Rows from block 5 of the fusion encoder of a small model that answers yes/no questions on an image's attributes, named by matrix and row number. Rows with one number within an expert belong to one neuron, the router's apart. Each number is 200 + 30 x the weight over its row's rms, rounded and kept within 0 to 999. All counts start at 0.
Before each expert's rows are labels from the 100 texts, of 14976, where the router gives the expert most weight on average: "fires on" is the input token at the peak. Only what is clearly more common there than usual is listed. The data: aerial photos of the United States (SatlasPretrain). In brackets: how many of the 100, against the usual share in percent.
# router: router (fusion_encoder.blocks.5.mlp.router.weight, 8x128, trained with AdamW), inputs 64-127
# up: expert up (fusion_encoder.blocks.5.mlp.up, 8x128x128), inputs 64-127
# down: expert down (fusion_encoder.blocks.5.mlp.down, 8x128x128, transposed), outputs 64-127

# expert 4
fires on: "river" (30 vs 7.1)
router.4,163,179,198,151,184,157,238,199,224,207,191,285,225,177,204,212,215,203,186,187,211,197,207,199,226,237,221,203,189,264,221,230,174,241,211,194,162,240,170,127,207,185,194,208,183,221,163,269,228,222,234,210,183,178,204,187,230,238,169,204,131,190,154,193
up.0,222,133,197,254,247,206,181,241,191,233,214,245,201,205,200,176,204,232,194,191,230,97,184,206,238,198,196,206,214,267,211,226,189,198,158,205,192,223,208,193,208,129,210,178,180,162,217,266,163,235,197,206,178,193,247,195,197,190,195,180,167,212,190,181
down.0,165,205,243,171,192,237,247,148,196,185,152,155,178,204,204,196,230,199,149,195,165,251,220,183,222,246,193,218,207,210,259,167,225,186,227,228,179,191,211,175,210,250,188,238,167,222,215,147,214,195,237,267,235,186,174,192,225,211,177,220,206,219,216,190
up.1,166,197,163,191,194,178,216,213,205,189,169,182,245,197,208,135,194,190,256,230,210,197,214,198,181,183,184,209,223,255,190,148,221,149,229,223,228,204,215,130,217,224,207,237,189,200,148,222,225,192,214,204,157,156,155,205,155,203,173,175,231,180,216,222
down.1,192,207,241,205,180,208,193,208,171,209,230,211,195,229,207,216,211,207,169,170,215,180,182,229,202,294,219,221,191,189,248,189,198,235,209,113,202,204,232,171,124,172,205,258,220,195,242,171,237,220,192,187,214,276,191,195,232,231,218,213,180,198,154,200
up.2,200,220,194,163,148,164,166,156,173,196,136,200,226,214,275,260,184,187,164,180,205,200,129,209,208,226,201,159,158,239,156,183,202,162,175,229,238,252,201,232,180,217,195,223,201,198,164,227,245,152,173,190,216,216,176,156,196,241,223,236,165,269,194,199
down.2,225,209,217,172,210,220,235,247,197,176,254,185,186,194,163,195,215,205,220,160,190,177,204,169,182,227,256,183,215,179,203,241,186,206,231,158,175,180,161,230,192,177,210,159,157,173,214,205,242,192,215,208,190,212,181,202,179,173,189,169,278,169,221,201
up.3,234,223,244,204,184,184,252,149,151,211,160,193,158,188,208,209,216,181,196,228,188,201,183,218,216,220,222,221,156,208,198,197,225,203,198,233,234,203,165,180,196,207,196,211,215,224,200,140,174,234,191,178,285,179,249,226,177,186,162,141,160,213,254,203
down.3,237,183,117,223,179,165,165,214,199,235,217,194,242,251,193,212,185,236,157,217,229,128,219,143,225,197,192,216,252,234,228,235,209,236,147,237,207,167,226,239,258,200,222,185,216,154,223,188,194,171,193,177,129,187,195,184,241,230,202,169,238,174,195,165
up.4,176,206,256,229,196,199,205,161,169,217,238,180,236,189,164,234,181,167,133,179,212,187,214,195,229,197,175,219,221,238,217,229,213,180,148,212,199,161,196,169,202,169,180,166,183,188,163,209,180,237,167,165,227,180,191,154,187,220,194,210,192,211,196,188
down.4,207,190,175,227,235,202,224,207,206,176,218,226,223,240,193,139,251,235,266,243,236,197,174,209,208,193,213,188,184,142,199,194,228,268,212,170,191,210,192,240,190,207,161,198,162,196,197,153,162,194,229,243,178,163,246,231,242,146,220,204,196,169,199,187
up.5,242,213,225,182,235,211,222,183,223,188,185,196,228,204,137,141,209,152,174,177,159,148,192,169,221,161,208,186,185,182,179,230,188,215,182,212,162,215,176,234,222,218,158,200,233,218,128,239,201,215,207,228,183,246,169,213,209,204,244,170,159,210,238,233
down.5,172,158,204,231,159,190,180,222,229,152,221,224,172,221,230,202,146,208,270,257,180,213,177,199,203,218,192,176,220,167,179,186,228,234,231,242,221,236,165,215,204,155,176,261,147,174,208,154,194,224,201,196,224,199,231,160,179,227,203,171,188,223,127,150
up.6,198,166,209,201,190,172,205,226,186,235,199,146,227,182,204,176,204,193,276,180,247,169,151,212,229,190,218,176,190,219,220,174,221,217,175,148,172,223,182,231,275,195,237,166,220,162,214,211,194,168,170,231,244,240,209,205,192,166,179,232,190,212,194,102
down.6,233,203,216,214,207,247,227,166,209,172,188,268,126,225,208,185,190,205,183,217,157,181,245,221,167,252,216,204,218,184,155,226,206,186,175,295,174,164,211,199,164,216,123,152,190,148,176,118,206,248,220,201,213,177,210,195,225,278,203,180,195,197,229,222
up.7,195,188,207,177,208,213,207,223,175,215,232,209,171,225,207,222,240,167,162,224,186,185,238,194,221,237,205,235,209,187,200,170,179,219,156,220,228,200,225,180,188,221,257,208,206,183,258,256,176,219,178,123,196,218,219,164,198,247,229,191,251,216,261,229
down.7,181,170,182,197,263,186,181,206,222,210,189,175,248,139,241,174,189,228,209,199,196,175,181,197,201,171,209,210,155,243,215,199,239,173,196,218,187,167,225,179,212,180,177,191,204,202,157,188,231,171,191,229,160,178,164,229,206,154,137,218,186,190,146,212
up.8,221,248,169,164,212,245,194,233,151,222,201,207,229,245,239,189,215,219,160,188,230,143,163,240,232,206,165,235,227,231,189,195,215,175,233,273,164,187,184,238,180,191,164,183,217,179,228,192,175,208,173,244,168,218,202,207,179,201,213,159,208,222,216,167
down.8,165,195,189,197,236,208,158,150,226,192,185,218,182,196,173,256,136,209,203,165,168,232,202,137,183,148,178,220,178,166,223,179,163,195,188,161,226,178,208,259,236,225,255,215,182,246,195,182,183,151,192,218,239,205,243,167,171,163,177,230,186,156,221,219
up.9,199,236,184,202,258,231,174,199,248,177,194,162,272,217,209,206,251,187,208,176,196,179,199,181,152,203,195,178,152,208,220,199,216,211,148,201,206,203,168,210,220,222,183,211,195,155,181,245,198,221,173,215,194,216,253,193,223,209,206,183,206,189,256,285
down.9,199,195,159,236,148,225,203,179,217,207,234,207,188,202,201,152,182,212,179,196,180,212,223,232,206,134,241,232,202,169,210,183,188,214,268,110,231,235,227,240,176,128,155,170,188,226,204,168,228,182,187,218,255,125,159,199,171,187,182,179,160,226,198,150
up.10,188,234,204,220,178,184,184,193,238,162,186,185,172,203,228,252,195,220,150,232,183,210,183,204,222,215,212,205,197,248,231,176,209,204,204,225,180,226,195,163,198,230,208,200,149,239,190,196,220,234,197,169,202,202,259,197,184,198,125,177,211,217,206,168
down.10,170,159,168,177,199,194,177,200,178,208,225,192,204,174,178,190,167,214,193,233,200,212,242,174,227,247,158,269,164,215,278,277,160,142,236,212,243,215,192,245,172,145,184,215,190,226,175,253,198,191,175,229,251,178,197,196,226,234,181,170,125,174,178,212
up.11,213,177,227,244,227,185,167,217,212,188,170,163,210,166,172,164,232,220,202,233,209,202,224,194,243,175,224,211,241,208,233,212,146,187,238,185,208,220,197,212,227,231,203,184,206,159,221,174,193,164,206,216,200,196,123,208,184,212,186,153,200,173,176,177
down.11,184,180,214,190,165,208,250,198,203,220,178,219,212,209,168,231,134,231,217,151,159,214,152,178,179,222,187,200,164,158,229,177,203,214,181,189,187,181,225,199,167,201,139,169,173,217,202,257,163,206,191,193,176,241,248,227,186,170,230,263,193,228,254,199

# expert 2
fires on: "building" (54 vs 24.6)
router.2,221,153,209,195,231,149,199,181,241,174,205,232,225,187,242,187,254,185,202,229,247,176,184,231,237,224,162,244,234,243,196,256,197,271,220,231,173,263,185,178,234,167,196,194,212,231,168,205,226,175,224,204,189,183,223,165,208,212,208,210,165,194,143,204
up.0,204,157,222,175,241,188,191,236,201,268,211,206,162,171,201,271,208,222,220,172,230,281,194,157,271,151,163,228,178,174,225,184,173,204,200,186,213,202,177,186,204,190,233,195,227,176,210,216,186,209,199,190,204,181,194,193,197,194,194,181,220,227,158,189
down.0,226,207,199,223,174,199,200,235,199,166,202,174,251,221,203,157,156,205,163,219,139,159,146,262,192,246,188,204,220,201,220,181,166,229,203,219,174,219,228,247,240,198,184,185,170,243,215,211,194,183,199,197,174,192,211,212,237,194,213,231,193,166,233,191
up.1,256,235,173,181,197,184,190,208,207,216,226,246,197,247,185,179,233,169,211,251,205,188,218,172,185,210,220,193,190,158,214,223,191,161,149,177,184,239,239,188,209,165,197,163,183,106,212,158,252,193,219,149,242,217,226,183,146,214,240,148,183,145,190,222
down.1,129,169,231,202,193,220,183,205,228,227,178,184,228,197,192,159,239,212,140,205,219,167,169,245,195,227,161,196,241,209,165,188,196,207,263,203,206,181,183,234,190,210,185,216,213,301,199,207,180,210,207,194,175,225,175,190,215,220,172,207,201,239,216,199
up.2,208,172,246,183,240,186,202,220,210,251,179,188,206,172,161,168,258,161,232,170,205,154,193,250,199,175,215,175,178,216,185,215,189,221,217,175,182,205,212,217,207,177,218,186,220,168,220,180,226,219,194,190,220,207,211,224,193,213,279,224,172,202,182,206
down.2,225,211,193,184,135,228,187,188,189,159,198,246,179,218,229,245,191,215,227,191,159,215,213,140,209,139,215,181,185,210,229,149,210,205,194,207,220,188,197,234,225,188,159,195,133,221,179,229,174,211,204,162,160,163,171,188,248,181,161,161,259,268,222,233
up.3,154,228,191,185,132,203,214,200,219,186,179,118,233,173,139,192,187,193,252,217,199,187,160,220,239,174,216,191,213,227,222,187,208,189,222,124,185,255,192,196,201,212,223,225,197,294,184,203,186,174,193,220,212,165,202,199,193,192,167,183,225,188,198,190
down.3,245,180,169,255,254,163,162,234,203,221,236,222,203,194,263,222,210,219,186,191,206,198,251,204,192,226,180,226,198,208,208,183,193,206,192,247,179,130,203,157,160,174,204,195,188,155,197,206,158,207,158,221,173,173,216,219,205,244,228,149,241,231,187,211
up.4,194,207,217,136,219,231,228,204,199,194,181,200,239,189,220,160,207,185,231,190,216,221,171,160,307,232,185,179,213,194,234,154,176,238,169,240,189,199,212,184,206,178,198,185,174,174,195,203,177,230,261,211,192,218,256,155,164,177,219,231,197,186,175,290
down.4,200,203,203,244,209,189,175,230,194,244,242,215,205,227,196,188,159,176,183,205,243,244,233,232,150,182,185,232,231,182,229,225,221,136,229,175,170,215,173,207,201,223,241,178,190,247,217,186,199,199,151,207,206,143,174,232,218,223,190,156,212,220,180,191
up.5,238,274,171,185,219,195,184,182,220,168,199,197,193,204,163,197,159,214,152,147,150,212,230,196,194,191,223,193,191,176,262,223,210,160,234,169,186,200,138,206,182,166,194,181,179,176,176,175,212,191,207,183,149,265,231,169,244,247,155,214,191,214,217,202
down.5,195,131,159,209,155,235,200,196,185,201,196,203,146,201,228,244,240,167,205,223,249,182,178,208,189,229,214,184,172,210,185,232,233,204,179,194,146,192,194,186,188,226,161,178,208,197,205,224,224,205,200,236,293,182,198,208,194,216,185,202,172,215,210,222
up.6,204,171,177,163,194,177,164,193,140,219,223,197,207,194,198,232,209,233,194,256,212,178,194,190,216,177,210,141,213,223,213,182,187,228,198,220,199,191,219,203,196,164,173,216,157,189,240,187,254,153,178,184,218,256,183,247,126,184,202,182,236,232,172,232
down.6,179,281,293,187,228,191,228,233,226,190,162,174,162,195,213,180,219,186,212,190,213,178,174,234,206,179,213,251,166,180,270,223,212,153,150,196,210,162,196,194,190,216,207,204,200,182,241,172,154,240,194,163,183,165,188,179,227,224,197,223,147,202,178,164
up.7,210,217,229,175,171,224,226,189,196,246,205,211,169,181,207,187,155,179,209,203,193,149,143,169,200,156,215,223,229,236,185,198,210,217,175,250,205,169,186,244,217,183,236,239,189,195,157,206,194,196,180,173,224,138,190,200,232,175,215,140,169,251,239,185
down.7,200,190,177,130,211,209,149,210,224,143,189,185,177,245,191,222,250,261,178,228,195,228,211,217,227,241,181,150,163,171,224,192,196,174,215,202,172,210,208,171,237,207,156,182,211,227,242,161,216,203,178,205,127,262,189,218,159,187,172,209,245,167,159,208
up.8,217,229,189,272,256,209,197,233,203,190,206,196,211,206,171,202,178,223,155,169,197,209,171,173,171,215,232,132,257,188,198,176,220,217,209,208,229,197,205,184,177,181,229,227,197,176,210,196,161,190,236,196,203,196,210,167,161,163,218,202,216,214,124,255
down.8,176,165,212,165,191,214,224,137,230,167,214,219,189,213,230,173,199,162,245,231,155,217,188,215,209,205,161,215,171,194,194,225,187,174,164,178,250,165,233,208,257,220,219,213,175,177,211,189,215,217,213,203,208,144,238,239,192,249,192,221,191,170,233,164
up.9,156,169,261,257,195,190,197,173,205,237,176,202,166,169,188,217,214,143,165,232,216,212,207,195,244,203,196,273,224,222,232,197,238,170,207,203,171,172,206,169,209,157,207,217,252,217,164,222,189,194,170,192,247,265,150,194,246,183,185,218,168,195,221,209
down.9,222,205,156,216,153,212,203,141,249,134,166,260,222,190,195,160,169,227,183,225,191,202,146,220,191,228,209,180,162,210,195,219,181,214,229,188,215,271,197,199,221,225,231,282,176,203,196,171,206,178,212,181,208,193,210,210,188,211,173,191,225,182,231,215
up.10,230,167,231,195,184,217,201,151,156,269,248,237,196,206,241,162,177,186,237,210,230,196,181,193,137,208,206,224,196,131,193,168,154,234,219,176,255,183,205,234,204,166,185,224,172,205,176,180,222,190,186,200,230,253,200,303,185,201,208,217,196,214,221,166
down.10,141,245,201,180,239,212,250,222,208,172,178,170,192,176,173,197,206,240,156,193,194,220,175,183,222,195,163,189,214,209,251,212,242,150,191,188,201,196,194,177,190,203,184,231,249,179,238,253,232,159,198,210,187,206,161,170,206,171,244,175,204,206,128,223
up.11,181,169,177,189,192,228,258,196,206,196,207,180,265,154,208,178,213,170,233,227,178,202,263,153,196,194,206,225,213,214,232,175,190,197,195,221,205,153,196,176,164,137,193,220,210,150,253,243,180,233,178,208,184,153,225,223,203,223,184,244,189,180,212,223
down.11,233,209,195,268,232,204,173,186,207,244,182,194,184,249,176,226,207,235,206,216,181,197,216,254,157,220,214,178,145,183,180,223,193,259,237,222,224,246,210,212,251,230,167,202,176,230,153,179,224,142,195,180,191,241,211,163,174,200,189,158,249,205,185,178

# expert 7
fires on: "crop field" (41 vs 17.7); "river" (35 vs 7.1)
router.7,223,200,174,153,235,193,161,201,208,219,169,199,222,222,208,200,214,233,205,230,207,204,162,131,234,226,155,209,194,271,221,241,238,279,167,266,182,218,176,184,231,213,198,212,224,223,213,218,226,194,229,219,189,196,242,197,213,242,158,223,191,232,173,184
up.5,255,181,223,182,213,245,206,171,181,205,176,179,207,206,200,246,238,190,169,171,227,172,193,205,210,244,229,237,172,175,216,150,224,156,178,179,221,169,145,209,224,191,169,182,197,181,161,198,161,227,206,238,201,204,256,186,169,238,226,187,210,226,148,233
down.5,183,178,186,191,215,213,218,239,262,226,209,188,217,219,169,162,174,166,204,184,206,205,190,181,196,166,215,120,196,182,233,200,252,213,172,212,240,256,249,213,177,213,199,165,201,222,234,185,183,177,215,145,159,121,160,224,184,187,179,202,197,209,204,203
up.6,206,245,190,180,191,201,248,211,185,268,200,191,191,162,191,221,210,194,201,208,185,168,192,166,178,231,152,169,187,209,262,198,267,184,160,230,168,186,197,157,171,257,237,212,164,111,195,196,203,185,276,218,155,182,204,150,161,208,159,247,194,192,192,200
down.6,216,154,217,136,164,196,226,181,146,188,232,202,176,207,186,211,216,195,242,195,203,218,248,227,188,196,222,185,181,194,189,232,175,185,254,223,249,194,227,202,191,240,211,205,210,257,263,196,192,169,210,160,197,265,198,176,223,212,229,148,226,170,186,123
up.7,211,167,172,233,228,205,238,171,178,232,198,184,155,240,254,164,160,181,182,220,211,188,201,193,194,160,215,193,146,206,194,210,166,170,199,165,201,166,185,176,213,150,259,188,148,190,159,199,213,207,198,192,223,212,149,202,174,164,218,197,166,222,193,210
down.7,201,173,202,112,167,189,307,210,158,179,219,248,212,140,158,232,226,202,245,204,193,271,185,178,210,246,203,177,201,179,215,203,224,196,245,246,165,181,228,174,206,267,178,204,216,145,186,172,195,178,214,219,170,186,204,186,201,164,216,207,216,170,167,158
up.8,194,235,197,211,242,208,234,272,192,191,194,190,184,171,180,263,205,206,238,174,152,217,176,177,201,189,201,235,199,180,165,270,180,124,213,256,183,184,211,260,187,209,193,129,212,226,185,194,187,210,195,243,187,239,180,225,197,219,161,143,211,219,233,185
down.8,223,161,166,237,177,178,177,198,225,184,214,222,197,208,223,169,206,245,166,210,222,172,176,219,216,191,277,172,162,215,201,116,193,240,213,216,195,195,153,207,189,177,172,163,147,221,228,225,195,210,149,161,235,188,188,167,165,140,196,145,219,197,164,214
up.9,240,198,244,282,233,267,191,135,270,200,152,177,242,191,199,200,191,160,193,214,220,167,222,179,218,154,244,259,202,237,190,156,208,187,204,195,213,246,230,211,214,207,203,216,197,188,206,179,210,262,227,152,197,172,174,246,195,213,170,168,189,187,232,200
down.9,168,148,224,152,168,182,199,187,210,230,217,210,159,209,167,187,244,204,180,168,189,245,157,241,183,295,231,140,178,139,239,220,217,173,176,175,193,180,182,196,188,146,163,193,207,198,180,218,204,191,156,165,236,171,206,193,240,222,229,235,189,234,186,180
up.10,207,170,202,181,218,158,211,149,225,133,187,185,178,207,217,146,252,209,272,217,131,202,148,207,176,188,242,248,188,177,190,203,175,171,214,156,199,196,223,200,218,249,232,216,204,166,194,193,196,154,265,205,187,199,187,196,188,138,223,261,197,175,196,251
down.10,180,240,245,176,197,204,199,251,160,291,203,232,196,182,184,235,186,138,205,161,253,229,178,155,192,261,237,224,207,208,188,199,179,192,190,213,181,171,192,191,210,166,170,235,224,180,199,219,223,246,203,223,254,200,192,214,172,211,159,216,150,192,183,153
up.11,200,198,216,174,235,212,186,167,179,193,195,142,208,156,232,250,201,208,202,210,194,207,175,114,183,215,156,164,277,180,204,258,223,209,205,207,224,235,196,215,206,189,229,169,196,195,158,186,124,197,219,178,189,175,176,235,176,265,215,259,211,201,151,226
down.11,200,206,215,229,150,167,148,233,231,161,227,235,220,243,194,171,169,223,192,190,238,193,185,319,207,172,242,219,193,170,179,184,159,169,219,215,159,179,220,201,204,184,181,216,176,231,191,197,219,199,244,220,205,180,199,189,181,181,200,164,174,215,283,167
up.12,203,208,234,273,176,164,182,244,204,186,213,174,174,201,243,156,246,191,219,250,229,193,193,151,197,198,218,269,163,215,172,193,186,234,226,175,238,230,252,175,204,225,205,190,207,205,229,201,203,178,192,170,202,157,172,220,219,217,168,232,166,196,195,226
down.12,237,225,164,168,194,219,214,234,211,212,146,188,286,228,186,228,167,173,170,216,181,196,186,243,183,192,203,217,189,190,223,172,212,276,227,192,202,214,179,159,196,181,172,204,215,170,219,189,170,181,199,214,234,248,229,191,198,184,214,166,167,222,166,180
up.13,225,175,212,171,234,206,242,158,185,209,190,214,239,227,107,166,192,216,175,219,180,166,185,150,275,212,173,153,190,201,186,217,236,159,172,216,205,197,184,218,224,166,201,187,218,205,220,199,212,227,194,212,188,189,257,159,181,177,210,214,222,206,233,172
down.13,160,213,185,201,184,192,204,153,255,149,164,158,175,137,189,185,179,190,239,197,205,179,178,177,211,184,183,211,194,198,226,199,232,223,239,244,203,161,190,184,194,219,209,208,205,194,177,132,188,201,187,169,142,246,188,183,222,262,190,184,206,186,160,284
up.14,218,225,167,198,185,230,230,137,260,172,136,182,231,264,246,209,186,153,241,263,188,161,202,154,156,232,228,163,209,201,195,206,202,200,225,206,237,217,182,235,228,210,222,226,161,211,136,204,195,225,176,208,179,170,181,217,170,231,213,211,265,179,175,233
down.14,187,192,195,229,223,215,177,240,194,206,251,208,180,210,159,167,203,229,174,139,236,222,194,241,228,147,169,239,239,156,198,217,154,191,147,167,140,250,195,242,194,164,203,192,255,180,187,205,218,162,211,159,212,176,166,185,265,159,216,210,185,231,253,180
up.15,166,241,230,214,171,203,251,203,203,213,222,203,241,205,199,209,255,215,205,192,191,198,180,252,196,246,180,236,216,203,153,125,196,230,194,225,175,193,159,171,141,199,271,209,212,211,136,188,170,178,211,214,135,189,179,195,214,188,250,198,212,187,148,187
down.15,222,143,193,196,218,227,147,155,186,218,201,187,176,184,186,185,134,192,236,201,243,227,209,202,212,148,181,182,202,220,250,236,202,190,229,196,225,215,220,229,224,173,190,246,190,227,249,205,218,228,161,164,232,232,194,180,211,199,130,241,174,186,212,185
up.16,178,214,184,210,234,209,223,263,161,224,236,179,192,191,147,160,252,282,192,192,150,217,230,188,270,184,221,188,168,151,219,241,209,235,249,141,242,221,171,168,182,216,183,217,187,216,234,172,187,224,206,203,198,217,213,184,220,220,187,201,179,159,188,159
down.16,191,152,226,192,199,150,180,209,192,217,147,175,215,216,204,196,227,255,218,184,210,225,145,202,141,234,173,200,202,235,236,184,203,176,195,220,234,178,226,206,201,157,233,213,180,230,154,225,224,246,154,189,226,202,144,228,123,205,165,238,176,162,154,225

# expert 6
fires on: "park" (26 vs 12.5)
router.6,226,179,185,172,196,183,187,164,221,173,176,220,195,198,163,219,234,151,167,244,219,196,258,176,201,191,175,258,180,232,179,268,211,253,165,199,185,249,190,149,206,209,153,193,189,215,174,260,180,182,235,187,186,136,237,140,260,192,156,213,140,210,130,196
up.5,229,210,227,151,212,223,231,217,221,219,199,218,206,235,167,229,187,185,209,234,242,193,214,212,187,257,248,168,217,142,219,192,163,233,197,153,198,181,166,221,162,194,205,211,181,223,167,196,191,237,185,236,179,232,167,219,217,186,153,164,196,209,195,127
down.5,189,180,189,212,172,182,201,185,169,225,192,160,196,171,223,173,249,189,151,180,226,227,259,172,193,171,190,175,191,248,175,210,225,224,216,247,168,221,236,225,231,170,192,185,196,191,219,202,218,180,172,176,190,163,240,218,196,230,201,252,174,205,170,223
up.6,179,196,222,210,208,245,176,191,169,176,212,244,192,182,259,240,229,204,183,212,239,257,210,134,168,190,165,233,220,176,186,183,232,229,255,189,180,229,224,237,200,186,223,165,157,233,178,209,163,130,171,173,209,173,242,218,184,188,175,253,260,173,140,206
down.6,206,244,210,173,206,169,268,200,217,211,225,197,228,177,234,190,173,226,220,156,181,153,225,247,228,220,223,168,166,187,172,220,210,172,140,213,179,169,190,206,213,172,189,250,205,148,238,206,189,250,266,189,243,174,198,184,244,222,243,180,145,196,221,143
up.7,200,233,187,203,178,224,241,197,218,139,125,191,126,196,210,195,235,186,237,146,199,188,212,214,129,214,227,169,176,241,213,190,209,138,188,184,213,216,205,199,230,194,244,210,175,152,208,267,155,168,196,254,213,231,177,185,186,201,235,161,256,172,205,196
down.7,190,201,219,221,214,175,199,186,173,248,219,212,223,214,233,214,188,186,194,201,189,219,223,213,267,115,234,261,172,167,222,203,207,207,222,178,207,173,189,191,183,201,198,255,204,220,162,158,227,227,219,188,127,216,198,168,199,184,222,207,172,229,229,185
up.8,181,250,207,223,220,160,192,239,163,219,213,215,201,216,168,206,153,206,225,226,265,220,114,183,188,232,205,207,232,230,197,232,238,208,202,186,209,174,175,219,256,203,224,206,182,178,239,231,213,148,177,223,207,183,195,220,176,259,149,203,203,202,209,155
down.8,225,134,208,165,170,230,191,189,222,184,175,194,195,196,235,190,224,201,175,165,113,142,251,218,193,159,199,192,149,170,187,156,185,230,186,198,185,203,243,195,162,220,144,189,202,219,207,129,207,225,175,181,192,216,210,212,247,173,201,187,192,229,181,179
up.9,218,246,167,123,193,203,177,180,197,155,215,219,215,232,219,218,194,228,184,209,201,209,210,189,161,218,202,192,183,209,256,249,183,256,201,178,145,225,213,202,189,187,244,130,208,181,207,200,209,231,227,157,194,176,214,191,225,184,193,169,181,211,190,181
down.9,147,141,209,236,146,200,183,176,235,223,195,199,179,213,150,252,194,187,159,221,206,172,198,250,257,140,228,207,220,182,232,212,161,121,212,206,201,157,177,168,258,192,171,177,210,218,207,253,196,173,197,193,220,234,226,201,184,228,206,225,242,216,236,218
up.10,212,232,208,247,226,197,185,164,225,176,177,202,195,249,179,228,217,199,238,179,257,260,183,128,177,220,210,220,214,219,193,209,205,249,208,265,162,207,179,197,233,202,180,184,180,157,144,181,167,185,193,195,196,184,154,248,189,219,166,220,215,168,156,224
down.10,191,183,214,147,209,164,230,184,189,171,249,219,189,163,249,209,232,228,165,222,169,202,207,232,258,217,142,197,178,207,180,194,172,155,198,167,202,198,204,226,158,167,237,229,208,201,264,206,273,253,216,191,160,188,244,188,199,223,233,176,147,205,273,159
up.11,202,223,196,237,247,192,240,201,200,227,172,201,222,160,148,191,195,133,172,193,178,152,185,222,247,170,180,234,176,192,173,213,216,206,213,225,153,228,140,199,162,205,220,198,187,239,169,209,222,201,165,245,225,214,206,166,236,207,152,233,168,204,223,207
down.11,200,182,215,217,119,191,228,188,165,142,159,179,218,163,236,274,203,199,186,239,186,207,211,217,151,200,225,180,196,205,291,253,175,198,260,198,210,230,190,227,221,222,198,203,202,204,172,221,214,173,306,191,259,191,256,184,186,238,159,153,211,149,187,203
up.12,216,254,227,219,246,192,259,226,185,194,242,199,224,229,294,190,204,227,240,194,222,157,176,176,163,203,200,181,160,227,198,178,144,218,182,166,217,213,182,190,206,260,164,213,242,219,178,167,190,176,179,186,137,150,161,175,205,193,200,196,195,168,183,237
down.12,174,153,184,156,175,208,179,219,246,253,262,195,205,175,169,221,167,211,202,163,168,234,218,210,224,246,161,199,236,187,194,196,229,140,187,183,177,196,185,166,202,156,236,212,195,198,225,247,272,181,215,192,217,220,191,213,205,192,251,186,229,273,181,145
up.13,209,168,199,171,204,246,229,199,181,191,245,188,144,115,200,206,147,256,204,208,190,157,260,190,166,167,206,209,186,176,189,196,187,149,173,137,215,173,187,252,192,182,243,201,186,271,223,188,228,226,209,215,167,139,140,180,222,201,196,122,232,172,181,218
down.13,226,228,160,183,205,213,242,176,177,199,183,180,208,271,213,193,233,199,155,193,157,211,233,224,160,253,182,243,190,258,245,218,184,244,141,220,210,210,225,213,212,215,236,188,199,189,166,158,196,211,202,157,205,196,179,195,248,182,181,216,175,160,180,182
up.14,225,230,200,224,224,257,226,190,203,197,266,207,216,209,194,152,181,219,254,197,223,221,160,200,235,219,217,189,170,181,199,249,199,232,189,167,201,197,215,188,222,189,206,253,204,175,188,177,175,235,151,206,167,233,198,130,213,241,125,207,170,218,198,196
down.14,187,135,199,174,201,153,215,185,177,187,160,197,199,204,170,203,186,212,172,179,143,229,229,198,188,191,195,174,245,190,135,191,242,173,250,244,209,225,180,167,164,166,195,137,232,196,225,230,229,180,219,212,228,172,229,242,146,195,256,170,238,227,194,244
up.15,189,221,179,175,211,225,147,186,207,185,197,205,231,136,217,167,167,191,187,248,209,230,232,178,190,178,214,235,207,249,251,219,228,264,210,174,183,202,187,195,194,200,214,167,179,170,181,245,174,192,160,162,193,174,163,193,207,203,199,152,170,216,169,224
down.15,159,161,212,195,165,180,241,215,241,238,184,210,170,243,216,251,217,185,200,148,195,159,159,224,198,181,173,182,177,218,182,169,160,159,211,270,224,207,209,195,202,188,205,178,270,263,239,174,199,196,226,246,243,216,232,209,202,202,174,226,239,206,231,204
up.16,263,203,191,177,267,208,200,184,163,177,170,230,216,223,213,194,243,172,171,202,226,164,181,213,206,143,214,165,228,182,199,215,221,218,160,167,179,185,170,205,227,248,206,183,177,196,148,220,197,178,231,197,172,228,164,182,129,159,272,161,239,196,246,209
down.16,178,122,188,203,194,224,172,247,203,178,184,235,158,189,175,195,203,189,196,140,198,253,171,181,270,216,167,243,148,202,251,191,165,163,203,228,223,205,241,210,201,188,204,140,206,189,190,164,223,203,161,172,211,185,216,212,244,270,219,270,150,199,218,215